{"encoder_norm": "batchnorm", "encoder_stem": "single", "encoder_avg_pool_shortcut": false, "beta2": 0.99, "beta1": 0.95, "gradient_noise": 0.1}
Rows from block 7 of the encoder of a small segmentation model, named by matrix and row number. Rows with one number belong to one channel. Each number is 128 + 24 x the weight over its row's rms, rounded and kept within 0 to 255. All counts start at 0. Numbers have three digits each.
Before each channel's rows are labels from the 100 images, of 14848, where the channel reaches its highest value: "lies over" is the class under the peak. Only what is clearly more common there than usual is listed. The data: aerial photos of the United States (SatlasPretrain).
# convs1: 3x3 conv (encoder.blocks.7.convs.1.weight, 192x192x3x3, each kernel summed), inputs 0-95
# convs2: expand pointwise conv (encoder.blocks.7.convs.2.weight, 784x192x1x1, transposed), outputs 0-111

lies over: building
convs1.28:156142148138130128194137138092149172132128145120102093127136136136149124118102126137161144199119162160147135133177151168190135163150153140134143123154134096125147134150123090144120136153152131153123146136119135176113135131116160093176091165098132129117157131148150174117107120133119160090
convs2.28:111111121106132143154105117133113132119107107114171112109131123095133104147167140178127129139056097162135092074152089119109094101158099123134104124102098124136139118122112153106131088119144133161125091156116096140149128148130111101122111117153117100126154133155110123171153132126150115096110093105142098138147092105147109081126139159159

lies over: building
convs1.109:136088150090110130133100114112124142097124132123102117100128085120098133108126112108121057128104111093118154135107147110152113133119134123116113118171059139133126128134109143116163131133117209113145112082126113186130098097122096146149089099122150110140142104152124122137116148123123146118
convs2.109:158133084099136102141120120164154148124155106129161128111143084133127120150098089138140142113097161127146131171114135121141175146164132167099154118143137149104127113132137143109128154130132139124101181118120158125152128099165165125107195139142110129106103120144145119100115149122219143155110110139119123107178149128120095098101159122135

lies over: crop field
convs1.149:137104090173128093118124134142132106146146111173126110116141101139163117066105113138149163150083132146134080092128108112129115142178175113128096143119145138141117135150117159128155110131087102100141129067094089087150113134124089132101129151120150153130153150092103146071101117101119105110
convs2.149:128133129127134107140134129161148121160080148159129149098095108175127149120127123186168161110127147098076100136096157078111166160111161132148177136164136120159129110105118136087131098143103162132142141165134085147145175105120128145113150083126099107147120111130105083118119151126151175117092207121155130110148138110140070098121138130104

lies over: building
convs1.92:137158124170154129117147137116122106162164138135140140159184108108134140119143148126122122147110120179165154154146101072132174156123111152148103138168159154160125113090126097141137128144138119121102114159125105135145117130135116135129122147097176101092099090146146067132084091092090095149
convs2.92:150139164132124110147139153180146108153140160103125161123121173138128148157169143122099115158159109158129150100148155133091118125169126125152120157135129143139119128105107111115133088119114098114073123092119145114153138096093105127113134135087166119144150105108098109127095079125121164120113137146145107143047092111148137089122165078122

lies over: crop field
convs1.6:120104096109158066119097146136141115121111123163131099098144092139145117136129129122114119160123118161140126085190169118110104139171173128112122136104097130140070109112095156137136101130184123118141112127135124096147108137092177092121096164083120135131154093096111122126140124088098136140
convs2.6:128156154142147132084130149121078121167127142185128117100163153157126142123148101103168151143088106142132140132149130125131122143129151166140123124130147179170141156101157111112110129148132130173116103088113123113129105128134148123126148075135157147130094106139129102058105104153136111116172111117097100132164161122112144123124151133116

lies over: crop field
convs1.40:168134110101103139101087128139162122174149111146153115107093090139136114119116139123110080150144108130110096107130122125111131133132137132091111150118122119119119119138134152105145115156151135125101131122134127173121121171121107133099110135111089148114136115114154091157085072113093128095
convs2.40:108155112121151149101137131088185097113161103119117161199120097149117160147172158135136163140124104117116076133105131090139134078146140148125098091146156127143117127116089122135087148127141104139137080159107142126132134146131153124120122113134093145107127181146110117117116115170146158116147117132085152132144149121115115121115114141143

lies over: crop field
convs1.27:121111147144118143086075143155120137122095143159136113138151117095113191120115159144105151130131130104093089070123171118110123129145110091158162184108129137127102164101132184148137125186121137092120111099134159118117105113113105135135150149121163183165119121076126162138117149093194147106
convs2.27:119143098139077115128130131134085144145138108118103105104125128134140140110135112146114136137111103125176150103087106092143183186153131136154163155109108093118125160131134112135140138170111114122113068140109120126112138119105115098111118149115156120142131149075104108116108159120147107137115134130120123151122090119101132151133101092121

lies over: building
convs1.124:105140142163184144109100132151081116144115125134135114115125165159129074140126105123111085128134163136144117106143136085084136155118118131133094110133115107103141129118139106150149100105105145119150109101154172141092129158103158114122173155122099134152151130136103087106145127094114130105
convs2.124:154118129173110081182104124121132113118129123151186141145095164134110092172122154124137108130140095104090125129192115115114102090131155173105105143110129109140131141108101152129081072097153106105105142139158156126089108166133166110100107149104096124108142097130132106137132127176117109111160137109131120095141164145144108143163120147094

lies over: crop field
convs1.130:129119099137111067115132107138126123160128093158095135122133166146106144131137090146147139094071160141115105114143148126123121098158143132115163144145098134135137112166107153108130116125127107112114125120116106118165132125115116091137107157114093137125146141147100119111166119071099158078
convs2.130:109101123097126090126145131159196152126146142117083136157142128121081104093179128077138121099137121145093120117145133106135116098149104136122110110136128132082124140133141087106082136131145130082160121158146147148114135123093128121142074126125136135130107072040120166091124128118089078090145135121116149111148130107097130115141120121146

lies over: building
convs1.4:140121167119158102151129131149142137127121149165149106142113165112135120123130140133144108158158149101157149099143101162127128125143139146142094086159145111066170128107165109118143142111113152151184144124158145140123125129138180138122173124126139113073157118138115146157125079118139093136
convs2.4:105121123105110150150090120101132095123123165123122093086107132135090106143079118131147135117132091110105128107098113096073104110103085141070113105115157105099155101133065138103120105120098135136114115105151125120068084134113124071119110130120141147097154122152065158159128124139150097150121087118134146112101127107147130135122104114138

lies over: crop field
convs1.160:127130142075154145092129138156132091126109132137113077116124091158151166108122124140094114123100112149104098094105123169130104145129149087122092132077114148148118132159107155141108092173123123134110097138098100109174095107091136101090097178125122122116122098126112147101093125134130149097
convs2.160:137110153105154109131140081118116145110150163104125147109141122093115113146102139170071116147133149104141193121110103146137083120142100157122118104148150119151110067073128105123100121128176079108100136169153158104113110142097093119057143141125152103160101125099090109140132118143140115098138129091113110116121121133113159138169153127148

lies over: building
convs1.157:120148161080132099125134153155135149095169118160090128098165096157059094084143127143180104129099152132165144101159145132128130102125142105112118133134100151149132115112129135103125115161072125161147083119128143111161123140161119113139091141162092110136133136146109134152117134136108128118
convs2.157:160139151107116126143091136143133091168150132141119147129129112170141119084154125143121111134106158143072113119144152103097120150115128126172154133106102135141140110144113121089141128151100092114139128127098100132084153150145091181155134130091127127121178112098140128143121119120130139164152149129140173104126129115151145128119178143149