Weights of a small segmentation model: encoder widths [256, 448, 784].
Rows from block 5 of the encoder of a small segmentation model, named by matrix and row number. Rows with one number belong to one channel. Each number is 128 + 32 x the weight over its row's rms, rounded and kept within 0 to 255. All counts start at 0. Numbers have three digits each. After the name is the row's rms in percent of the matrix's.
After each channel's rows are labels from the 100 images, of 14848, where the channel reaches its highest value: "patch colour" is the nearest of a few named colours to the mean colour under the peak; "top examples" is what is common among them. Only what is clearly more common there than usual is listed. The data: aerial photos of the United States (SatlasPretrain).
# convs1: 3x3 conv (encoder.blocks.5.convs.1.weight, 112x112x3x3, each kernel summed), inputs 0-111
# convs2: expand pointwise conv (encoder.blocks.5.convs.2.weight, 448x112x1x1, transposed), outputs 0-149

convs1.32 100:124080077101143184079106116178093132127154168152100106160122136143109126084084114053112138122174145084077097140148138115157045094090058111155044175136150177107137155160125105123117085122119162160080138131128183074093095113170099134158052090118079122106137114125124193157160123128122116092124128147119119110123117154175117101140141095136
convs2.32 102:153166100116107119156146125123046125145148135074122135138115123121125196131166172108145172180159096190092070103096130199108153159122119104156118143132099100109097171089079161143090165132165112129145180116153081151123056173125160074100141081141157145137120126098104118098138105128067089119126165110178124127178202125087143155162153169121123149131149191158099104115100171158141140119192181130125152152133091149141105136115077088128152174153144192123064
patch colour: grey
top examples: building

convs1.77 094:119064099173129136107124090107065133079084107085133110140150126133115140111115044129072121119154131161130133132082115111036118100084075157168143135083122128100083167109127095124155090155149102156091059122107148110170165103133093142164115168114112151168173150091061105160122160050084051140113101122132125153094138125146116085139113113135
convs2.77 099:056181142124101147089123076164091091128187129135121140145146176142078113120173150131167139139189111141163123106069140136088123115083191132132167132129154176170191107115174121066188146082124140122075118101105169143193141157150109159116131118179156158129053099138148119109164145149110131115114161111175081101129158108142075115168140160144113160122126091127087143119103085143119122152104063133135159146158115081155127057184110113146187098106149119093095
patch colour: grey
top examples: building

convs1.54 092:146079107082116128150153060151215178138164135136122100171087100156135142113178141091109140102188119103149184093190145206129077137115200122110111148168128137161105108148176178157129127114112145139119116189183162135157095129124127138169116146092123105152163179149192179172116108124128102130120113123200133115086091092120131152111122143102
convs2.54 104:179126148118149202050144189127117146131148116254083151143142088035162101094110133155077131143152164126130086129124153098125124161125141120120108118146207149076146154104144142121115111070145067126145106127096170123102142082148147115111081088118138101130133152107121133125119119079177092108150120107139164136202097175119100126109120141137131142082078129150119148128078060113127107214097145245167191040128235160152125189151091118106094143129129109103146
patch colour: pink
top examples: building

convs1.66 078:139134106103091139085153107086124141126124159115170070116097133142167097143107086106109105122131170078091134145069088098141090114135059160139056151057138064156040147091151068106141076110165132110086151125113103077093136084082116087128119157089121112178169123110108135163164101155151177085169124149135157146137164133132157109137168087127
convs2.66 096:149147147134123085109128140155134134122150119151155173091116105135121166129142160137156137150070120116122161088128097209152071175135124141152143145146136144182130139175091168135117098097178125132144126158121100106153180136090090167108093158124159158096152079109153129110134219082155104120126162086117145132248229103130112192107160168137101148127133192097118161151120166123183084160149164155113188189152150097173139144183134135178126152070126146082135
patch colour: grey
top examples: building

convs1.70 081:125132093118149138171111070156102100110148133146100105100165117130149122106075155112171134116152095116172165168157139136183131061185206130185182046118083119177156085145144183043101157168123168150182149074155139104138156162146150108121174161126141096119138078139139133139126157164100140113145106094119168161138152118154106119134149170081
convs2.70 100:095142107139177094101144187135130120139130136102128167083108128150117161147109165146186095155163156083112140124112071159127066119095145067067147130102169127118107116128135095100109068146112070148124151122146139139103108133137103124144197087120101167122110133177158143115151193086186165056191144048113077107121109119069135142196142114092101163120098170142128165185195133054079128121139109169198109095173171099127171156176109144162244090163112135153093
patch colour: pink
top examples: building

convs1.33 086:105120032121131124141131134112156129083084175112136155134128156111141139124067134101117112115114159143090073125121169072062077100103135104224140202115161113177155154213134148132153160097161069095120150173129177101143119124099150125111120105105099104168185153124161156153121122089110101135091068167105166133117138132168119098129166106144
convs2.33 103:143157122116070119141118163171150097124188129102084147170107133103131181087052089091181165121122110116125158094119092129119149080105091222112110128139218096122090162117091135101135067111138130121143162142114068126147134129106071091138094152082151133120104088148123069119121201128140111091105106114116107092167119160175115160149089085066180093065114105137104096166157083149133107094110145138138098159121188173098154111056081091142155123136100140114072
patch colour: grey
top examples: building

convs1.93 102:102056109126147115161129064149142167154135125142176056097058145126107133096160114139058098101183166161131156133151167186152125142135153133110159129110149083176120084180129119164085107071082166134073139159103170089143122091124152101091141168153108151169111152110145146111117134135165104083122065169167156102094141146165130128135168079081
convs2.93 098:109054158137130121169212073103104143117125101129152091099149167101170094076081123167151150103150177092117128150212132150112122072151215114152069109075118134115155108131159081140193068130142123174103159171160131190086108124082132114130144124113111116121115173127056114152095132232156068132110121179089105136133124129136112130139099078127141105151149078106062194131189144165051169155134146093104097121087085127160134137103097076132115183134166153165159
patch colour: grey
top examples: building

convs1.109 100:126137154147175090119113121170118132130148169131140150170156115148192125166157132187165186095108169096124168094125135129161162178123203141106114121158148201180142109136179115186146129083143173137142173154135143151092122147103114082048195068154191113153090123136148115125149133182144179160167141118129151092151166143127080104118121160133
convs2.109 096:147117186040103105100159119106115081071095095111178146098128169109132090127156131141149122124115128160136143157166132152088125108112162164144079108104135145102104118081172150139153139108089159162154117093131120088142162084165169114094082149143171067091161135084131171117078173127114187136149091159143119118137105148147149088108129089128114109132135146065132115081078118085170187135071160139081119090122180074118037130096123130157133163090125061117145
patch colour: white; pink
top examples: building

convs1.5 109:180096103146154107115101140130091163142127140196086098150097100132092163111113199116099184188119073160147118162151137116173108155125130085115138157103124166098188078119110153145104105182126152102134186172130190130135131116102148131103125075135130117187102162114118111127173078074125156154157156119136135158155137027134192150092106130174
convs2.5 095:070119092150124130156083135171086122163113164149113098127122132097168171138202109133192114121150159050171115106156150129107116168173109160088115106174149184141144215061214140153107103112104075145107132102117154143135217184129127075121069185100076154163134162090152113080168125084142126118132142117102151154145108155101164116124151104084113104091110137140193120110118114107152112115081143068129155098083206183127120182114079181132141110138154153093086
patch colour: white; pink
top examples: building

convs1.90 087:058093045131111096154077111114114128149155162102164040148117122112148066104120083133114195175132132111137100138085076090084125194136118154098153197108065102158108137110134145145181124137169055099079119102136086110109138100088151099142127158073079089180172099140152126098119134126096132117125101135148132125099133151102119110125158115131
convs2.90 102:203143079070119203184142106067090133166150165090093151100138127142093093116078122119098106110189084157117141124162105144119112136133052136162100128144106154155146139058124097093092218174128132128124096121165099158156116181119123156113218117108092072132147072145161093141102119128052145181144167137143153082136141092111141100150201132139095093152192114087097123100085164122080126154094148154079108179112130120168159131178074114114129093073111120144068
patch colour: grey
top examples: building

convs1.39 093:115152146054137121179178108096121167131148116130136148095141154052133130124150127128087184069124152082172137126118161151231156094177156145132160154142098167125122118145104187121108140148140130139110070188133141102148120145132150134108145181130145106106148096131184116144123129117082115141130134091070067184099136073097084109072056157126
convs2.39 097:178103188109087092162091085123168136168143123184096120135131143114151186109098131134182140132117067148062175231118188102115088146149068160075109093159099173104168146148123121074102110102174097091108077088112129106177114151152163144109118134149114185122130120147151128124101120128158137100141121079126095117129144123154110100132108210108098113156098101119109117149086145104117119117133103066169091075143135124111231147130099120117171143148085173188030
patch colour: white; pink
top examples: building

convs1.13 115:097040089127126118126096173142087158157142123141144130139129143151124118120160116181137120142106073148189181182099085136135146141192137146129170083103140130038103194106061089109099169196122088130123139094108135106155173109180110158121104130169189094174132148099096110116138164129123138102146139124154133168119131056132121132126152093190
convs2.13 098:123040140126096042104103127128151178105114063090076117136124112124166156095158063167067123140076073142061152118085139132151134092099135108120159056099120126145164141105083130121129154142147129157128127116136098169083115071164117122130119146103121140116198122084140190143024134085116099091150082099162094083171132131138154088140074136108161156139120147153094164157168133146163139128179155090144118151114156112161177149092045148127130127148084129150148
patch colour: white; pink
top examples: building