Rows from block 3 of the encoder of a small segmentation model, named by matrix and row number. Rows with one number belong to one channel. Each number is 500 + 50 x the weight over its row's rms, rounded and kept within 0 to 999. All counts start at 0. Numbers have three digits each.
After each channel's rows are labels from the 100 images, of 14848, where the channel reaches its highest value: "responds to" is what is common among them. Only what is clearly more common there than usual is listed. The data: aerial photos of the United States (SatlasPretrain). In brackets: how many of the 100, against the usual share in percent.
# convs1: 3x3 conv, stride 2 (encoder.blocks.3.convs.1.weight, 112x112x3x3, each kernel summed), inputs 0-55
# convs2: expand pointwise conv (encoder.blocks.3.convs.2.weight, 448x112x1x1, transposed), outputs 0-63

convs1.94:459378425481560462489454473463552449405503492515527478476560465517475582502581413482422553494489513439492416466501480544498493496549424575470644418566416441504564514523
convs2.94:425486526482455435483543447492538562483468652600552590491530549530532496489497522449515536530427383540534597486488423584579564557527493537478572583553482503485552497459539497486468553518565502
responds to: crop field (49 vs 8.7)

convs1.20:470530484469515403395574454507488490594490549581541567526468563524480480500425490480501571513518420449400397509529478470423492443484562500541591472515430509449517557582
convs2.20:594602524553512534459466411381505434544504465569428564477481495498512561500435579525489514487450493519534469514526486481589533446503521495548518517475425514532545455488463479508574432415537471
responds to: building (72 vs 42.2)

convs1.10:458463400483481500559415528544595459500474431486555453442479516508504607437541422464489428507378537520466404504465468527520407492600481510469559416498542455580466459429
convs2.10:456446534543475541507511546391488468551483440590456474501482488450508639468547535442512565525517474491493528523548572366527455534553523502526434527534509498444503486491502547460478412532582489
responds to: crop field (47 vs 8.7)

convs1.93:465418447545551546579388616476600431505563490566556492540537517507459551486551461544516569556478534451522488492510458435473514550594555520471549502484569523514637576528
convs2.93:488494416541488465537435472525444401511485545584437519481487412512570536587443460472528464516574601583463444586387464377490555474515550459398478542495556550479430486526526510471494444478506432
responds to: building (96 vs 42.2)

convs1.101:428506445525500508546528544525517466530491540578541578522548617485541556631500487520537515561533510542562429556471482467446531450577565562426499501468503457466545531582
convs2.101:532504549463549394383510560568544589492553515567513487505481570483548512525453391569495493509405471422365388461458400548457441518492543475516475503470491541490398511473477412491493473420570450
responds to: building (96 vs 42.2)

convs1.64:461476542519439425584521537486462502562565491517481495520550553459486459484503578532483466502541507427522404541534484493486539435484538530427454475550476550441574468509
convs2.64:609510437527600505522467455463424448425500463509478497535362497676591453529499446510406520472568566535483477389498432476487453502545541479520491548536476510573438526525450527514507418400526435
responds to: building (95 vs 42.2)

convs1.44:550530507513612484538508585516602576452521519501529509530527552455509552570516505483602595504409471418424458518515453585390597501553542539476514513463526618458599534561
convs2.44:519543589540503514583469550485468481492535516507477494408433522534552526517535412445423486457494480500494433448541515543511468487548597510541522478521483507491421537471555491518420397449537502
responds to: building (97 vs 42.2)

convs1.41:520510613460458434607424439456431603489443566516540535448573487421422504509395470485507430512543480510526490523460524454494475429496486531461537405507521490472479491476
convs2.41:469403524477526446417435492527544495473469517499575550616390514491462530497496481420435519457544476506509531523429323474505534548506433587478571518511490546446478596543514442569464566480499469
responds to: river (33 vs 2.6)

convs1.96:477516499497407508480561565468397433523517514498525534437428488545604430368498571522491495546506475522468438476524571541562492472478528494585471539534527440520461553450
convs2.96:403419560456525474444482425552470528445429490567438577512538459431436470486557479423495567489511487444488489528557537473575467566521551471440534492483513502440428447413435500382471476554505488
responds to: building (94 vs 42.2)

convs1.86:481514559480467546501397490420552439475475458527521532509435486524370543422408503501453481504492476503566417528399506458531439518524540522498448508531489450534500453450
convs2.86:496465535496578436481593514451459529570467511446542545481524428567348549491521391542519534533560415469552500439530573469461534508558541529519446431426589518348486516500511495443573431483521402
responds to: crop field (38 vs 8.7)