{"dataset": "aerial photos of the United States (SatlasPretrain)", "encoder_kernel_size": 3, "beta1": 0.95, "eps": 1e-08, "max_steps": 8100}
Rows from block 5 of the encoder of a small segmentation model, named by matrix and row number. Rows with one number belong to one channel. Each number is 50 + 12 x the weight over its row's rms, rounded and kept within 0 to 99. All counts start at 0.
After each channel's rows are labels from the 100 images, of 14848, where the channel reaches its highest value: "top examples" is what is common among them; "peak on" is the class under the peak. Only what is clearly more common there than usual is listed. The data: aerial photos of the United States (SatlasPretrain).
# convs1: 3x3 conv (encoder.blocks.5.convs.1.weight, 112x112x3x3, each kernel summed), inputs 0-111
# convs2: expand pointwise conv (encoder.blocks.5.convs.2.weight, 448x112x1x1, transposed), outputs 0-149

convs1.15:77 36 37 52 49 60 37 47 40 43 46 54 50 51 56 37 40 34 76 37 53 55 49 46 53 55 53 30 40 40 73 46 35 41 51 34 27 37 46 54 73 19 63 43 58 51 51 53 57 41 29 53 34 44 52 39 65 43 55 38 37 35 60 49 60 34 44 42 60 63 50 52 40 40 60 40 44 49 44 50 30 56 39 69 57 56 51 56 58 44 59 38 33 68 56 58 46 49 48 45 38 65 62 31 41 43 87 70 60 30 40 62
convs2.15:74 62 51 53 56 51 46 48 51 46 48 63 39 42 57 57 38 54 70 37 25 34 50 52 59 44 62 45 52 28 61 44 52 41 64 31 67 57 45 70 56 51 70 71 73 33 69 31 49 31 42 52 36 48 47 51 33 76 45 42 59 57 60 49 26 33 36 52 50 46 28 24 30 61 49 56 50 46 62 29 66 51 66 48 48 54 48 42 37 69 56 42 47 52 51 47 63 62 41 49 49 62 38 70 42 58 53 49 39 60 52 54 32 30 37 47 57 51 53 34 50 51 61 60 51 36 58 66 83 39 58 45 54 47 52 33 41 46 39 53 41 48 35 67 61 34 67 67 40 35
top examples: park
peak on: park

convs1.45:45 39 43 53 52 42 37 44 37 46 36 67 47 79 47 37 39 42 60 28 61 66 43 41 23 53 37 33 39 44 60 59 62 31 31 37 43 51 52 33 39 32 48 61 40 19 48 54 69 46 25 49 67 36 33 51 46 62 40 51 37 26 53 34 46 19 39 47 49 55 43 52 41 47 58 65 62 47 46 41 46 57 26 42 61 50 67 44 48 52 44 52 45 53 28 47 32 34 50 57 47 51 46 26 55 47 63 52 53 41 44 47
convs2.45:48 52 43 41 48 44 55 57 46 44 47 55 42 59 54 49 50 45 47 78 45 63 38 50 50 59 58 71 36 61 53 62 52 42 78 43 52 59 65 50 40 57 50 57 33 56 50 50 46 64 57 45 50 46 04 52 67 39 54 66 30 42 64 54 66 35 47 51 40 57 41 58 59 50 53 63 51 50 46 52 58 54 49 48 37 65 33 27 52 47 55 35 38 54 44 51 28 68 31 51 60 59 38 62 63 48 56 37 67 48 66 63 50 43 49 57 46 36 52 61 57 53 59 47 33 45 33 51 61 73 41 46 23 65 71 50 45 38 43 40 51 52 40 40 52 72 41 56 51 23
top examples: building
peak on: building

convs1.30:58 41 74 41 43 57 58 49 67 49 31 63 49 47 44 68 41 44 55 43 43 45 60 53 65 54 38 26 40 56 41 41 63 65 51 37 27 46 72 40 37 46 38 45 49 77 64 45 60 29 55 67 58 50 44 42 48 52 57 47 37 51 60 35 60 43 51 65 65 59 25 33 47 29 64 61 42 33 77 56 61 40 52 30 71 64 64 51 57 58 51 46 25 44 38 43 43 31 58 47 38 34 44 49 66 50 58 34 62 42 63 56
convs2.30:64 61 59 60 31 61 63 43 51 45 35 40 56 53 56 69 52 60 26 38 16 58 50 54 33 41 50 42 38 56 73 55 50 67 40 52 36 51 60 62 65 51 42 63 50 45 53 44 49 46 38 64 47 44 56 56 36 57 44 44 66 25 50 59 49 69 55 56 54 55 39 38 47 63 42 59 51 53 60 37 51 55 55 49 56 47 77 38 43 36 46 35 38 60 39 59 39 51 33 70 63 80 58 56 65 34 56 66 36 40 62 67 42 36 50 60 58 43 46 34 59 48 46 29 56 32 59 36 60 56 74 44 54 67 66 41 63 57 41 34 39 50 58 45 42 42 38 72 32 43
top examples: building
peak on: building

convs1.64:45 29 27 51 50 69 46 46 52 52 54 54 68 33 63 58 41 54 75 75 51 55 55 31 37 42 52 44 49 50 53 75 48 48 66 59 42 49 64 61 40 52 44 57 62 69 31 46 45 35 75 70 39 49 59 51 33 67 42 41 43 41 60 49 71 65 54 49 52 73 48 63 55 50 55 63 73 72 24 72 63 66 48 61 64 44 63 55 49 73 58 54 44 76 59 57 49 45 54 57 48 36 42 38 59 50 49 49 53 49 46 49
convs2.64:42 52 36 44 63 54 69 80 52 49 53 44 69 38 45 39 61 30 53 32 58 57 54 47 55 45 23 43 30 33 44 68 44 46 64 32 46 59 75 53 62 62 37 39 42 61 43 53 54 45 60 47 20 54 36 57 49 51 50 64 53 39 45 29 43 56 45 42 43 74 63 48 63 44 55 45 63 36 33 44 55 46 28 47 65 38 46 46 67 58 69 44 49 59 69 52 45 55 44 44 51 53 38 39 62 51 46 49 66 40 32 67 56 31 54 50 51 55 59 65 63 69 43 65 41 38 53 80 35 38 54 60 38 58 20 52 62 45 28 66 33 48 77 44 45 61 35 47 43 43
top examples: building
peak on: building

convs1.23:36 49 64 45 58 41 59 64 73 42 57 65 48 61 47 66 65 59 36 53 50 53 55 56 43 60 47 54 41 55 49 54 56 38 52 42 31 60 47 56 66 29 60 48 61 30 63 36 49 67 63 67 67 59 46 66 26 51 68 49 47 62 52 33 54 67 37 37 68 49 67 48 44 66 46 52 46 63 24 50 68 50 55 51 55 59 57 88 61 63 65 36 50 45 53 52 51 57 21 52 43 26 53 43 59 28 46 66 48 32 37 48
convs2.23:57 31 51 58 45 32 34 51 50 65 42 56 61 38 43 41 54 44 32 58 35 42 60 56 35 43 70 28 62 41 46 38 53 73 39 37 33 39 64 20 42 52 63 62 63 52 60 62 60 27 44 60 59 69 64 41 34 60 50 54 34 57 63 46 48 38 34 48 60 43 56 67 60 56 44 43 66 47 43 59 69 54 51 52 71 47 35 45 68 54 51 28 45 40 74 67 60 38 52 61 49 58 53 60 52 46 57 29 56 45 56 55 42 56 54 59 54 55 69 54 67 50 53 54 63 47 45 43 47 58 52 19 32 51 68 18 30 64 54 38 58 66 50 68 62 53 54 48 51 60
top examples: building
peak on: building

convs1.87:45 47 42 41 57 24 49 41 45 57 36 57 60 59 50 60 33 44 32 45 64 54 60 45 39 53 42 62 56 36 36 57 50 22 50 45 62 37 35 46 74 57 38 75 48 25 41 50 52 57 36 78 49 57 50 45 36 55 45 31 41 73 47 59 67 54 56 57 35 48 36 35 42 56 72 53 61 46 51 66 63 69 59 60 52 50 57 39 62 57 64 51 47 39 68 39 64 63 21 62 45 29 51 56 67 64 44 59 54 62 64 48
convs2.87:52 65 65 55 54 58 42 48 31 46 39 47 38 53 44 62 41 41 56 13 64 50 44 54 49 52 52 46 51 17 74 40 74 43 59 28 28 56 24 68 53 43 43 57 56 58 50 64 67 46 53 45 47 42 41 48 41 87 48 51 44 48 47 64 40 48 74 48 56 38 49 55 27 60 47 43 37 54 50 36 55 37 45 36 47 31 32 43 43 49 65 47 61 54 36 43 58 58 51 48 43 48 57 46 39 29 55 64 63 66 35 40 38 64 33 34 76 38 34 37 52 22 47 58 70 56 63 50 38 51 57 47 65 48 44 61 43 58 60 43 42 61 50 71 62 41 56 58 48 47
top examples: building
peak on: building

convs1.31:73 46 38 37 42 62 52 56 31 45 69 32 50 70 70 30 64 44 61 60 53 47 49 21 77 50 49 43 44 28 61 33 55 64 58 55 50 48 54 52 49 58 43 53 49 64 42 51 46 55 51 38 47 31 73 44 80 39 38 57 44 55 80 49 54 42 39 33 59 34 50 53 68 56 55 48 43 57 64 50 50 56 36 30 46 56 51 36 34 38 35 52 65 60 55 47 58 51 56 37 59 73 48 59 39 42 76 53 40 46 54 66
convs2.31:67 40 48 43 35 51 50 65 50 35 55 68 58 45 46 70 47 43 44 49 52 61 55 42 51 61 47 58 57 48 67 27 21 60 38 49 32 66 61 70 58 35 66 68 65 70 32 42 64 48 29 54 38 63 58 49 38 58 63 63 39 47 48 92 44 49 42 48 69 45 57 41 34 64 45 46 39 49 47 35 59 63 42 58 65 57 44 65 48 54 41 64 53 68 36 33 59 34 43 59 40 59 45 45 52 58 46 67 47 31 46 50 56 35 55 54 44 44 40 28 46 60 43 48 65 43 65 49 35 46 39 50 70 48 59 37 27 45 54 55 43 72 24 56 72 43 42 63 50 55
top examples: park
peak on: park